Rows from block 3 of the decoder of a small image denoising autoencoder, named by matrix and row number. Rows with one number belong to one channel. Each number is 50 + 15 x the weight over its row's rms, rounded and kept within 0 to 99. All counts start at 0. After the name is the row's rms in percent of the matrix's.
After each channel's rows are labels from the 100 images, of 14976, where the channel reaches its highest value: "colour at peak" is the nearest of a few named colours to the mean colour under the peak; "peak at" is the part of the image that holds the peak. Only what is clearly more common there than usual is listed. The data: retinal OCT scans (Kermany 2017).
# convs0: first 3x3 conv (decoder.decb.0.0.convs.0.weight, 64x64x3x3, each kernel summed), inputs 0-63
# convs1: second 3x3 conv (decoder.decb.0.0.convs.1.weight, 64x64x3x3, transposed, each kernel summed), outputs 0-63

convs0.38 107:04 50 52 40 44 40 25 50 45 36 54 32 63 68 51 91 44 45 29 63 45 60 48 60 39 51 80 47 56 36 41 59 79 61 26 71 51 32 32 47 34 55 47 47 52 42 15 45 46 47 56 49 69 45 42 19 41 58 63 50 49 58 36 46
convs1.38 107:68 22 46 60 67 65 39 70 62 69 66 58 47 77 52 39 61 50 39 50 51 43 74 55 48 63 39 15 68 23 65 42 58 29 12 40 59 85 57 42 11 45 51 43 49 66 39 59 55 48 34 51 43 51 48 55 58 50 64 60 61 68 52 52
colour at peak: white
peak at: bottom centre

convs0.32 107:41 14 54 32 49 48 32 55 35 01 48 32 65 38 37 17 36 42 59 47 48 50 56 53 64 70 60 46 49 26 42 43 54 42 42 51 23 49 09 44 42 43 39 40 44 50 54 34 55 45 49 45 34 30 20 32 49 52 36 43 34 56 50 36
convs1.32 105:13 17 71 53 11 35 41 61 64 88 61 71 47 73 61 50 72 41 53 56 52 49 50 64 63 72 70 56 64 56 26 68 46 68 46 48 44 61 61 36 51 49 55 35 49 56 59 47 64 52 49 53 66 49 57 13 63 44 48 56 49 52 64 51
colour at peak: grey
peak at: centre

convs0.56 123:09 38 48 53 51 47 60 65 61 40 49 30 55 32 28 41 44 32 51 34 27 36 46 43 30 52 59 40 33 67 50 42 70 55 27 49 33 63 64 17 40 73 55 58 56 56 52 47 52 43 33 50 22 43 30 06 58 49 25 40 50 47 59 35
convs1.56 105:21 59 52 41 55 31 36 35 32 43 66 54 76 45 42 55 46 45 59 42 39 39 58 44 44 57 60 67 34 73 19 54 25 41 63 61 52 21 31 45 55 25 59 45 49 47 85 51 63 67 42 56 92 55 76 28 68 44 54 44 44 40 49 42
colour at peak: white; grey
peak at: bottom left; centre

convs0.30 100:83 28 66 33 43 38 38 55 46 73 42 52 31 27 67 41 40 39 58 46 38 45 67 38 33 61 47 05 51 40 51 24 30 41 53 33 56 47 62 57 52 42 54 11 47 39 48 61 40 49 51 51 28 41 42 40 65 51 45 64 56 13 65 36
convs1.30 110:33 48 42 46 55 55 54 58 64 40 63 57 80 49 39 80 34 39 60 57 50 58 28 55 27 49 34 49 50 53 37 52 00 46 50 51 64 49 69 53 60 65 69 27 41 61 27 46 46 55 43 45 57 50 68 66 75 57 51 10 47 50 52 43
colour at peak: grey
peak at: centre

convs0.33 094:38 49 72 43 35 60 55 74 49 30 49 22 23 30 68 43 75 42 42 29 32 42 38 48 50 38 43 42 61 58 32 41 47 32 49 69 51 77 56 30 45 35 51 56 45 61 65 36 40 43 41 36 08 19 48 63 46 50 34 54 50 19 40 32
convs1.33 075:45 76 39 43 44 37 41 48 63 54 33 65 57 34 46 56 50 55 66 23 40 42 57 40 58 72 54 40 54 67 34 97 56 37 56 48 42 52 32 69 54 35 53 42 47 52 21 41 11 48 31 65 56 28 56 53 10 45 64 58 59 72 61 54
colour at peak: grey
peak at: bottom right; centre

convs0.20 107:32 35 61 30 41 34 67 28 43 50 34 43 37 46 39 36 47 36 64 33 44 49 46 37 39 38 59 60 38 44 02 46 46 33 52 49 55 51 43 27 57 38 47 61 37 45 00 44 58 36 54 42 28 54 30 41 43 42 61 52 38 43 15 32
convs1.20 096:50 42 68 69 67 49 68 42 53 61 45 77 36 48 37 80 75 35 66 50 37 50 32 57 52 32 50 46 60 48 48 63 77 44 59 62 59 58 52 35 72 52 48 72 44 47 99 45 34 43 50 52 74 26 66 41 38 38 68 58 52 34 66 48
colour at peak: white; grey
peak at: top left

convs0.17 081:57 48 46 41 04 27 54 70 33 36 52 36 50 51 32 51 54 63 36 52 58 73 64 61 58 35 41 53 61 47 68 43 35 46 66 65 66 31 40 57 24 83 55 30 57 66 17 38 18 55 68 57 49 77 56 56 52 55 59 58 41 62 39 49
convs1.17 083:11 32 48 74 54 36 68 38 16 76 53 60 47 72 72 51 70 58 51 55 46 52 55 46 39 64 37 13 46 44 61 39 36 43 35 50 62 57 17 44 59 39 56 37 47 58 48 65 39 46 50 54 30 38 63 17 43 58 49 64 35 62 26 51
colour at peak: grey
peak at: bottom right

convs0.60 084:40 66 29 47 55 36 47 40 38 42 39 46 53 44 31 55 39 30 60 58 34 62 56 55 31 56 44 36 44 51 54 51 65 16 52 39 26 63 51 67 39 44 40 09 53 42 45 45 28 51 43 44 77 17 14 37 34 60 32 42 86 55 36 45
convs1.60 111:71 35 98 43 72 73 45 43 45 88 54 46 55 53 58 46 55 51 33 55 49 56 77 57 55 38 31 64 43 35 44 31 75 62 37 62 64 54 62 44 55 68 50 62 50 27 32 36 71 48 59 49 45 49 35 56 67 49 37 46 18 39 76 42
colour at peak: white
peak at: top right; top centre

convs0.1 109:52 55 49 63 06 29 18 52 67 74 50 47 57 35 58 12 67 54 56 46 53 03 51 54 50 21 53 34 50 59 39 46 33 64 71 61 46 57 58 44 59 54 58 40 46 70 38 53 41 54 44 57 61 70 55 44 58 45 53 33 41 21 45 51
convs1.1 088:48 47 62 55 84 32 67 59 52 46 45 35 63 55 49 74 44 43 40 43 41 66 18 47 38 59 55 76 42 39 46 54 57 39 33 44 54 56 31 55 60 09 53 61 50 29 84 33 60 48 37 47 60 14 42 63 59 43 15 60 63 68 41 50
colour at peak: grey
peak at: middle right

convs0.14 100:66 23 46 34 00 50 58 43 21 19 37 52 34 50 43 41 37 51 50 48 49 31 43 38 52 76 49 41 50 61 59 49 55 30 51 52 43 57 64 60 42 81 35 53 49 43 29 22 61 54 73 54 71 41 52 31 41 56 58 53 52 41 44 56
convs1.14 081:50 90 66 24 57 52 45 19 50 36 78 54 59 53 47 56 20 53 30 69 52 71 53 54 57 49 53 70 42 45 49 39 33 29 45 82 49 77 49 48 19 67 53 53 51 41 57 52 34 44 16 49 38 50 47 44 49 50 26 61 54 76 48 54
colour at peak: white
peak at: bottom left

convs0.54 108:30 50 45 52 57 09 50 44 65 32 36 52 40 58 13 32 49 35 52 34 40 70 62 51 40 39 62 54 40 35 33 32 45 53 32 56 57 69 62 28 19 52 42 55 52 39 40 42 50 44 46 52 01 46 22 38 34 52 38 66 62 44 42 42
convs1.54 102:53 51 51 69 89 61 43 40 59 42 60 17 42 08 65 84 44 49 49 44 57 58 46 52 53 74 55 65 37 43 51 57 51 53 76 65 54 40 36 29 66 45 56 36 56 70 70 64 71 53 45 51 47 28 44 36 40 51 72 77 71 53 35 48
colour at peak: grey
peak at: middle left; top left

convs0.45 099:64 67 53 49 24 37 37 48 65 58 44 45 52 43 25 62 66 43 30 48 55 23 47 50 30 55 47 52 42 60 53 53 77 50 53 54 63 50 34 47 29 38 44 84 52 47 00 45 51 51 64 55 30 43 52 55 35 55 60 63 66 56 35 45
convs1.45 116:45 44 40 47 60 69 54 66 46 49 56 39 70 43 61 30 50 49 37 50 41 59 84 42 60 44 33 52 45 13 47 48 81 27 51 89 52 52 56 49 47 44 55 44 57 33 08 54 15 57 35 51 27 35 48 38 33 51 61 71 33 59 55 44
colour at peak: grey
peak at: top left

convs0.41 098:63 14 67 31 80 65 37 47 50 00 56 57 41 66 22 33 50 44 70 55 41 54 57 48 36 58 28 57 55 49 35 26 41 40 20 61 18 47 45 59 50 54 46 38 53 62 29 49 37 47 32 45 48 47 39 57 53 51 38 40 41 55 38 48
convs1.41 094:28 31 41 69 00 53 30 67 54 54 63 55 53 57 64 36 43 52 50 70 56 59 63 62 70 46 38 71 56 08 78 45 63 53 63 38 38 51 60 33 60 58 46 31 41 74 47 48 51 52 72 57 43 64 45 56 62 51 31 52 49 23 47 49
colour at peak: white
peak at: bottom left

convs0.4 125:48 35 63 36 28 46 54 38 49 22 42 33 40 55 36 19 50 47 68 30 50 39 38 34 45 18 21 32 36 45 33 37 36 60 70 78 63 36 39 39 30 53 38 42 38 39 09 44 56 39 56 41 69 37 43 38 56 34 37 45 66 51 47 39
convs1.4 119:53 09 67 49 40 47 30 46 50 74 63 55 69 63 60 35 64 42 50 65 52 70 78 50 58 46 54 38 57 40 70 35 88 55 39 51 55 62 72 49 49 58 48 40 49 57 02 34 38 53 37 46 54 50 51 58 85 53 69 49 48 32 64 50
colour at peak: grey
peak at: middle right

convs0.24 098:59 00 68 55 42 53 55 55 49 20 48 53 40 67 63 13 29 50 71 33 44 44 59 57 52 56 61 42 40 44 46 33 43 56 28 64 31 67 35 41 53 40 55 62 53 49 47 49 33 56 34 53 40 16 29 77 50 55 23 48 50 27 43 48
convs1.24 072:33 98 49 66 39 30 52 37 44 49 44 49 33 61 36 51 51 62 93 57 63 52 40 59 50 57 61 30 59 45 33 81 51 71 62 78 47 44 43 46 85 68 46 48 49 60 65 45 68 47 35 50 41 57 53 41 22 36 61 57 56 43 30 51
colour at peak: white
peak at: bottom right

convs0.51 088:57 50 29 33 31 28 42 25 21 50 44 34 58 20 58 37 53 46 53 41 47 45 27 42 43 53 48 42 40 42 25 42 46 39 48 38 51 55 17 45 47 30 34 63 42 59 49 24 56 51 41 47 19 36 50 49 00 46 45 62 52 51 26 43
convs1.51 071:50 43 75 35 62 50 64 53 67 56 75 35 42 59 82 50 47 62 46 51 39 52 47 52 57 62 48 32 52 62 35 90 39 56 70 38 49 71 51 30 25 78 35 60 58 47 38 63 67 48 30 78 50 34 28 52 24 45 43 41 36 64 78 43
colour at peak: grey
peak at: top left

convs0.49 091:51 45 35 62 57 39 21 40 84 32 60 52 50 53 14 39 59 57 57 60 73 45 31 71 66 21 48 39 66 56 59 44 24 67 37 43 49 67 57 58 65 56 66 29 68 62 58 56 26 64 36 54 32 45 48 31 36 51 27 75 64 42 39 52
convs1.49 127:31 27 52 23 71 61 87 30 30 70 52 42 59 30 57 65 56 48 51 52 46 66 31 44 58 35 31 47 37 51 37 53 80 53 81 54 57 23 40 54 24 58 55 79 52 60 22 50 48 63 44 51 42 45 54 64 68 49 67 65 39 45 59 38
colour at peak: white
peak at: top right; top left

convs0.22 096:42 30 49 70 63 55 52 65 64 09 50 41 44 58 44 61 34 43 56 43 33 56 46 60 16 60 61 51 41 35 67 52 67 60 20 45 26 77 49 37 38 51 55 49 56 42 59 52 51 44 32 45 43 27 23 28 64 51 30 05 49 50 54 44
convs1.22 112:53 44 38 27 13 39 41 40 39 64 64 70 53 52 70 71 25 47 46 58 50 48 36 48 24 51 47 63 46 32 36 79 30 42 65 53 26 42 45 52 88 46 63 43 42 68 82 54 61 51 64 51 62 70 60 28 70 54 64 38 61 38 64 50
colour at peak: grey
peak at: bottom right

convs0.23 099:57 53 58 39 71 68 48 31 86 44 42 62 37 47 27 65 21 43 65 38 41 24 36 47 68 46 34 23 35 34 72 45 37 35 37 73 57 61 44 29 06 42 54 25 50 44 37 50 33 47 34 59 57 49 39 46 39 51 38 38 41 37 52 49
convs1.23 086:74 66 51 29 49 53 48 56 27 49 70 15 62 69 66 27 48 52 37 40 43 59 52 36 42 46 59 68 40 32 34 62 41 50 16 65 55 31 26 53 16 59 62 55 55 38 44 49 46 60 44 49 71 21 48 51 71 53 48 53 78 63 25 43
colour at peak: white
peak at: top right

convs0.43 092:55 14 73 66 39 77 42 61 54 25 53 63 28 59 64 18 41 59 54 61 64 55 76 56 70 61 43 24 60 15 60 50 27 50 49 33 32 63 45 70 50 37 44 38 54 47 41 32 66 59 47 60 81 42 67 35 54 53 53 45 51 41 50 58
convs1.43 091:36 71 20 48 57 54 47 38 30 45 66 74 77 38 52 80 51 46 57 51 41 60 36 50 42 24 65 69 61 34 29 37 63 52 79 51 46 59 47 26 42 61 52 66 49 52 46 42 62 61 36 52 30 27 48 50 58 34 10 40 51 57 17 52
colour at peak: grey
peak at: middle left

convs0.2 100:67 42 53 76 26 00 74 46 44 64 62 50 39 43 51 40 51 52 53 51 51 56 47 64 46 00 51 48 57 60 40 53 41 68 65 66 63 52 52 37 44 56 47 24 55 62 45 47 19 56 59 63 49 57 37 58 48 49 58 43 45 50 38 56
convs1.2 072:18 45 65 57 56 37 47 71 50 54 47 40 35 37 36 67 59 55 52 41 62 68 42 64 22 70 51 78 42 63 79 70 49 37 66 61 62 53 73 54 59 00 49 47 55 50 44 40 70 44 26 54 48 49 53 59 33 52 47 68 52 50 61 46
colour at peak: white
peak at: bottom right

convs0.27 088:37 00 39 67 07 61 18 53 50 57 56 24 62 56 49 19 46 50 71 51 47 72 53 40 50 55 75 30 50 48 59 48 39 46 49 70 49 72 36 51 69 64 58 43 50 66 34 46 60 56 59 52 72 35 37 50 53 54 55 38 54 37 55 57
convs1.27 101:88 79 38 58 93 45 48 54 52 42 62 50 51 32 12 78 36 46 41 59 45 36 43 49 23 27 47 64 47 48 37 53 50 42 45 36 46 24 39 44 50 39 51 62 53 27 56 42 35 58 57 48 45 47 37 80 55 58 23 67 39 41 58 47
colour at peak: grey
peak at: top centre

convs0.18 090:55 61 46 38 28 55 50 41 71 70 46 38 30 58 83 34 68 48 61 43 53 62 51 45 44 13 24 53 35 65 42 60 24 46 40 56 60 81 53 41 49 46 64 67 44 53 30 53 59 45 63 45 36 18 38 26 64 49 32 23 37 43 24 45
convs1.18 087:42 55 54 70 48 74 82 55 39 45 30 59 53 56 53 31 25 28 53 55 36 55 43 39 76 42 23 53 49 37 57 46 60 40 37 60 71 48 90 79 60 59 47 43 44 20 17 35 38 46 68 34 36 44 49 55 62 41 63 47 45 62 29 35
colour at peak: white
peak at: bottom right

convs0.13 103:11 41 61 41 60 63 64 34 60 63 51 43 26 58 25 38 46 43 57 29 44 44 20 45 44 51 54 32 40 65 41 26 45 46 16 62 31 70 53 33 52 54 58 32 38 42 51 61 55 46 48 39 55 20 24 19 46 47 27 68 39 37 54 37
convs1.13 101:56 69 69 36 47 34 34 54 59 60 55 44 67 39 44 37 36 48 37 56 58 34 45 55 60 55 45 83 52 45 35 50 61 70 30 71 57 74 74 45 33 22 49 98 49 45 53 42 84 47 55 42 68 57 50 32 39 46 69 28 74 58 56 47
colour at peak: grey
peak at: centre