From a checkpoint of a small image denoising autoencoder.
Training: nadamw at rate 0.0012, batches of 128.
Rows from block 3 of the encoder, named by matrix and row number. Each number is 50 + 10 x the weight over its row's rms, rounded and kept within 0 to 99. All counts start at 0. After the name is the row's rms in percent of the matrix's.
# fc2: MLP down (encoder.blocks.3.mlp.fc2.weight, 192x768), inputs 256-319
fc2.25 088:34 37 43 41 58 51 52 58 43 63 59 50 46 64 39 61 40 52 43 44 50 49 31 40 40 48 57 49 47 46 38 34 58 33 62 61 58 40 57 62 41 36 46 50 62 45 57 60 57 48 45 37 56 42 44 57 67 48 39 36 55 61 37 58
fc2.26 099:63 46 58 67 43 39 50 62 34 40 65 71 60 60 55 43 55 48 42 51 49 54 61 39 43 59 55 41 64 63 54 58 42 61 46 52 55 43 62 36 36 59 42 57 53 39 52 56 45 56 60 62 39 50 32 54 46 43 47 59 54 70 35 46
fc2.27 101:43 62 48 33 45 62 31 47 66 51 36 47 50 46 59 54 43 30 50 34 48 61 53 53 55 51 51 62 26 59 39 60 37 53 48 42 59 43 47 50 50 57 61 53 56 59 39 45 46 49 61 34 34 43 58 52 57 38 51 46 46 43 63 54
fc2.28 090:34 55 41 47 54 53 50 40 60 53 66 34 52 36 49 65 47 49 53 67 49 43 57 65 40 52 59 45 37 56 60 57 61 44 36 45 52 41 40 52 65 31 57 48 66 59 52 55 55 30 42 39 55 57 58 51 52 48 37 49 42 48 64 66
fc2.29 133:58 42 63 49 65 62 09 45 46 59 42 54 60 68 52 55 53 61 57 42 47 50 56 46 45 52 54 52 37 54 65 56 49 52 47 58 40 49 28 60 51 55 40 24 55 47 61 49 46 56 53 45 79 53 56 46 49 33 54 53 43 51 48 65
fc2.30 087:48 37 49 40 46 44 36 39 54 42 56 50 51 40 57 50 66 68 43 34 49 62 43 39 54 47 42 38 34 61 50 62 56 40 60 56 58 35 37 31 63 58 52 51 37 55 39 64 36 37 49 59 40 53 36 66 60 48 46 48 49 48 62 52
fc2.31 095:51 57 61 32 51 43 54 43 52 49 59 60 61 43 65 54 50 46 49 66 56 33 41 65 39 40 59 40 40 44 32 40 41 51 68 42 53 45 77 53 38 60 39 48 36 63 73 40 36 50 56 38 40 47 42 57 36 54 54 61 64 47 43 55
fc2.32 109:46 58 42 43 52 48 40 46 50 57 36 53 37 36 59 41 61 34 60 58 51 43 44 54 45 65 58 52 45 43 35 38 56 34 42 42 56 47 34 48 73 53 58 65 42 63 31 49 54 44 64 45 38 51 36 40 44 56 42 35 61 44 51 42
fc2.33 098:38 51 45 56 61 50 29 45 43 54 59 64 44 58 60 40 35 46 52 28 49 37 44 55 52 57 60 50 53 48 60 56 54 48 54 52 63 50 28 60 42 45 64 59 60 36 27 50 51 64 55 65 47 34 54 58 55 43 62 53 35 66 43 65
fc2.34 092:69 68 41 46 57 45 54 46 42 44 46 38 33 59 54 55 61 56 52 45 57 51 66 54 39 42 52 26 58 50 42 40 59 45 41 55 36 53 67 57 57 51 44 46 44 52 67 51 45 52 41 61 51 45 60 44 47 68 65 52 51 59 40 53
fc2.35 102:55 47 59 52 65 55 48 54 41 64 49 67 27 51 35 40 52 55 45 47 62 65 51 42 46 57 66 40 57 56 53 49 50 39 53 48 59 54 55 69 30 50 55 34 40 54 64 52 42 46 38 46 53 56 44 40 50 47 54 59 52 51 52 49
fc2.36 107:46 50 62 48 41 51 26 63 51 62 59 52 64 62 62 66 43 55 57 48 49 44 65 58 57 40 57 50 49 49 50 46 53 61 34 56 42 63 43 59 51 39 37 38 35 58 62 35 42 43 68 41 68 49 55 58 50 22 65 51 52 49 37 56
fc2.37 089:47 30 52 62 61 66 42 64 50 40 44 45 43 41 62 38 61 49 40 55 56 45 61 58 61 42 48 43 71 37 41 55 42 45 47 48 58 42 54 48 61 67 57 53 37 35 60 52 44 55 37 60 59 56 53 51 58 38 44 48 57 39 44 43
fc2.38 100:46 48 45 58 49 38 48 33 55 39 43 67 32 42 49 54 48 45 67 52 63 43 48 46 56 62 45 61 47 38 64 45 39 34 35 48 54 61 53 69 45 48 50 48 56 57 54 49 41 37 45 54 52 41 66 46 56 52 49 41 58 48 53 45
fc2.39 089:63 41 41 56 39 54 26 57 62 73 37 55 44 44 61 44 43 30 67 31 62 45 43 29 57 59 49 61 34 44 45 63 56 52 43 44 61 63 36 35 45 48 48 44 37 38 41 41 63 43 38 55 33 56 62 51 43 54 43 39 37 39 36 56
fc2.40 088:46 59 33 66 56 50 42 51 55 44 39 42 44 62 49 43 59 37 63 42 64 39 43 56 56 60 53 45 42 59 48 55 41 43 38 64 62 41 54 70 57 41 36 30 53 50 47 59 49 49 52 54 69 42 37 32 69 36 40 53 68 31 63 71
fc2.41 095:55 55 39 67 45 54 27 44 53 45 44 39 54 48 34 43 51 28 42 36 57 62 43 60 62 59 57 51 43 57 61 58 58 41 38 57 43 57 31 63 65 43 43 38 71 58 30 60 36 43 63 32 64 52 58 34 49 45 50 58 38 46 38 63
fc2.42 128:47 52 49 43 42 42 79 37 65 35 49 48 50 45 46 50 57 56 61 76 65 61 38 56 40 63 60 49 62 44 32 60 46 53 51 41 47 52 77 34 66 50 41 57 60 50 67 48 61 48 51 48 35 58 47 61 49 52 51 53 64 41 64 35
fc2.43 104:57 62 38 56 43 54 64 48 60 53 51 58 49 38 54 52 63 40 60 76 51 51 35 66 51 54 36 36 45 60 50 51 40 62 43 51 56 43 77 37 49 45 43 54 61 40 64 44 50 41 50 46 49 41 43 50 49 76 56 35 64 39 59 46
fc2.44 091:46 57 56 55 44 45 67 55 60 58 65 44 41 38 41 36 45 40 40 63 36 62 47 47 50 58 37 56 38 61 54 48 64 55 58 37 51 46 38 38 48 42 52 61 52 49 49 59 60 28 47 41 38 35 58 49 33 54 47 51 63 46 69 45
fc2.45 089:45 60 48 53 57 43 78 43 61 43 50 58 55 44 51 40 38 61 32 65 59 55 32 62 39 50 48 59 52 58 49 37 41 59 74 38 55 62 57 52 43 50 57 46 40 50 42 46 45 40 38 37 50 56 42 47 42 48 48 51 43 64 44 40
fc2.46 095:46 34 51 58 61 42 42 53 37 55 62 44 70 42 67 58 48 55 45 44 37 35 45 58 58 43 54 50 54 42 55 55 55 52 41 34 51 61 65 42 40 64 54 36 37 41 58 62 45 63 65 44 65 45 57 55 61 52 50 47 59 50 50 37
fc2.47 089:47 38 59 34 54 61 60 63 61 62 73 39 49 59 66 40 52 69 53 53 58 61 52 51 35 57 32 53 41 46 67 53 59 49 55 39 42 61 59 64 48 49 59 44 35 44 51 62 42 40 60 63 49 38 39 59 38 49 38 68 63 40 37 60
fc2.48 119:53 45 33 52 47 58 69 49 41 36 33 53 50 55 50 51 46 37 36 37 48 58 46 60 54 50 42 56 42 64 31 52 39 50 51 56 76 53 36 30 74 57 53 72 60 51 34 44 54 49 58 52 32 56 48 60 32 55 54 39 40 47 56 48
fc2.49 099:42 59 52 58 49 65 33 45 54 45 47 55 48 46 40 51 47 37 57 44 59 47 49 39 36 57 68 50 35 41 58 55 41 39 67 58 37 55 27 66 28 59 58 55 42 34 56 50 61 49 58 39 55 58 55 40 65 45 63 59 44 59 28 66
fc2.50 105:54 45 51 62 57 52 66 43 61 50 47 56 37 32 40 58 49 59 53 52 43 50 52 63 51 64 53 33 53 39 34 39 61 55 49 35 44 48 79 42 37 54 44 50 58 38 55 37 59 56 57 61 41 43 45 57 39 49 48 56 39 62 53 37
fc2.51 094:50 51 56 45 50 64 51 40 36 56 48 52 50 45 67 63 41 57 58 52 40 49 52 45 62 31 55 67 45 53 57 57 55 53 52 53 64 38 54 38 55 55 59 46 54 46 53 49 51 65 57 56 60 38 46 49 44 52 40 60 53 58 48 55
fc2.52 101:32 60 37 49 60 48 66 38 50 44 52 46 42 42 59 43 61 41 66 59 39 48 34 51 52 57 47 33 46 54 37 43 37 50 40 41 55 54 61 50 64 47 61 72 57 48 50 51 43 51 45 40 31 45 48 47 52 71 49 50 62 44 51 48
fc2.53 113:54 46 43 39 62 44 05 45 44 69 46 55 43 52 55 48 56 59 58 32 61 59 41 37 58 49 53 63 40 56 71 68 57 54 67 56 63 52 26 67 33 48 31 33 51 43 52 35 46 44 38 46 72 51 56 37 51 32 51 57 37 37 34 63
fc2.54 099:47 60 51 46 49 51 60 42 55 55 55 54 41 35 63 38 52 49 52 39 67 41 56 64 56 61 48 45 42 40 36 62 44 44 33 53 50 49 61 29 54 42 39 59 58 60 52 43 41 45 48 54 27 56 46 43 40 51 64 55 43 35 67 41
fc2.55 093:38 52 64 64 46 59 76 40 43 62 62 64 34 57 47 42 53 50 60 64 56 68 51 68 40 38 56 45 41 43 28 59 42 64 61 42 46 44 66 37 51 62 55 52 67 46 54 48 44 36 57 58 50 48 61 51 51 50 41 61 55 48 41 48
fc2.56 098:56 63 48 70 51 40 63 48 56 53 44 55 29 48 46 47 45 60 64 56 46 63 36 49 36 49 44 46 40 48 41 42 64 48 31 46 49 43 53 43 64 57 43 64 49 56 61 61 55 45 51 63 45 65 44 45 58 65 62 36 54 49 56 57
fc2.57 097:57 40 57 29 55 45 25 46 47 47 62 58 73 72 40 43 55 56 57 47 59 61 47 56 64 41 43 47 37 49 61 64 55 58 45 39 39 45 45 38 39 39 48 29 55 50 44 59 42 57 43 53 66 35 57 42 65 20 49 58 43 50 39 38
fc2.58 100:43 38 38 51 49 38 43 46 52 53 57 52 45 39 31 63 62 40 42 52 63 53 47 48 52 49 55 39 59 51 65 55 52 49 55 52 54 41 52 50 24 48 59 34 40 60 68 40 38 64 39 51 42 66 51 59 63 55 41 44 36 50 30 39
fc2.59 090:39 39 55 50 52 55 59 59 51 58 68 44 68 64 37 44 59 42 42 38 48 48 43 46 40 36 52 56 47 46 65 48 44 51 39 51 31 60 65 61 46 55 55 45 29 48 45 43 48 52 47 52 55 67 38 51 58 41 33 51 61 40 34 36
fc2.60 094:52 64 48 49 56 37 55 45 66 42 50 60 43 31 59 58 53 53 51 46 39 44 38 50 46 47 42 38 49 36 39 41 53 35 42 61 41 37 69 60 58 39 62 62 62 44 53 48 49 35 48 51 57 49 53 41 36 53 42 63 49 41 71 49
fc2.61 091:52 69 41 67 54 39 52 37 51 41 47 54 36 45 52 59 61 34 45 62 53 47 61 43 42 69 57 35 60 43 47 68 47 58 56 51 47 45 46 47 49 49 39 44 65 54 57 41 55 38 60 42 31 37 52 53 62 61 64 50 49 54 58 45
fc2.62 096:48 55 65 31 65 52 34 61 60 48 63 60 76 51 41 60 33 61 49 39 52 50 58 37 45 43 59 58 50 42 51 60 63 40 59 58 40 35 49 46 59 58 51 25 50 43 59 49 51 62 50 60 69 43 53 37 50 28 64 62 60 45 58 66
fc2.63 118:42 54 51 48 55 40 18 46 48 56 48 57 61 49 32 42 56 40 53 35 52 54 51 24 45 52 59 52 40 43 70 37 54 49 59 43 57 57 28 47 37 60 54 48 50 38 29 36 52 53 57 47 62 46 54 37 68 32 51 64 54 43 31 58
fc2.64 088:61 50 56 48 38 51 53 33 45 38 53 64 46 58 56 59 39 62 61 67 45 54 34 34 55 49 51 49 58 45 45 55 51 38 42 61 37 44 37 49 50 71 48 46 39 33 64 61 62 71 46 60 41 41 54 40 57 53 47 44 63 63 50 44
fc2.65 089:62 36 67 66 65 42 52 52 64 41 62 37 53 50 45 66 67 55 49 62 60 41 48 57 61 49 59 49 66 59 39 50 52 42 57 37 39 47 58 52 29 50 41 53 37 47 50 35 49 39 57 63 71 51 55 62 54 63 40 41 48 58 36 61
fc2.66 101:45 25 60 46 48 50 41 45 57 63 74 44 68 53 61 50 47 72 58 54 43 52 55 58 48 38 58 69 60 53 54 42 63 51 74 52 37 39 45 65 55 43 54 37 34 55 62 55 55 35 46 45 55 56 42 53 56 54 44 46 48 52 48 55
fc2.67 102:50 36 60 57 61 62 47 57 66 37 55 41 48 51 47 39 62 44 59 57 60 46 55 63 56 60 40 39 50 40 62 51 37 40 41 51 42 41 62 62 47 33 46 43 38 56 67 59 51 28 42 35 65 44 42 40 51 46 59 48 66 50 68 60
fc2.68 098:55 49 65 40 43 47 62 47 61 38 53 56 51 64 63 56 52 70 42 66 39 39 44 50 44 42 39 57 55 46 49 50 55 59 76 56 54 40 50 43 56 61 54 55 51 36 46 57 48 48 32 47 53 41 48 61 38 59 54 50 50 40 47 45
fc2.69 099:47 53 41 41 57 54 42 29 63 57 46 37 36 37 51 54 66 33 64 43 60 50 64 37 50 45 57 48 53 47 64 54 47 58 40 41 48 65 37 41 49 47 39 42 59 49 54 37 56 57 51 47 63 51 37 42 45 50 60 43 47 38 56 43
fc2.70 096:43 55 62 55 58 42 62 45 44 39 52 53 38 30 52 56 37 53 55 60 40 54 66 50 61 56 59 57 67 53 34 53 50 60 42 45 60 57 40 54 63 61 42 59 38 40 49 54 53 52 66 61 39 44 38 44 51 64 45 41 60 53 46 41
fc2.71 089:39 36 68 49 48 67 51 48 50 56 53 43 44 50 49 60 36 54 35 57 34 64 52 44 42 65 62 40 44 66 70 60 42 61 43 40 34 51 63 64 45 45 66 58 52 54 61 43 58 55 33 62 51 65 33 47 43 63 37 55 54 50 60 46
fc2.72 093:54 40 52 64 42 44 68 60 37 44 39 65 46 60 63 39 46 54 48 26 59 44 68 50 69 56 42 64 43 65 62 68 46 49 51 50 50 44 62 54 37 54 57 71 62 48 30 38 54 59 54 42 34 51 50 58 37 66 35 66 54 54 25 40
fc2.73 085:51 34 57 39 33 56 48 38 54 48 50 47 57 46 38 38 48 55 54 60 35 62 39 65 47 48 48 55 51 58 43 58 55 40 50 50 68 56 70 42 56 62 36 42 47 60 56 47 33 63 34 57 47 38 62 44 51 57 31 52 45 50 55 42
fc2.74 092:43 59 47 44 57 59 67 64 52 62 54 41 69 45 46 65 51 58 38 48 34 44 43 59 52 39 43 54 59 63 35 38 43 57 62 53 28 45 49 41 50 52 50 39 40 54 71 48 62 62 53 52 50 44 50 42 47 50 60 66 49 44 48 36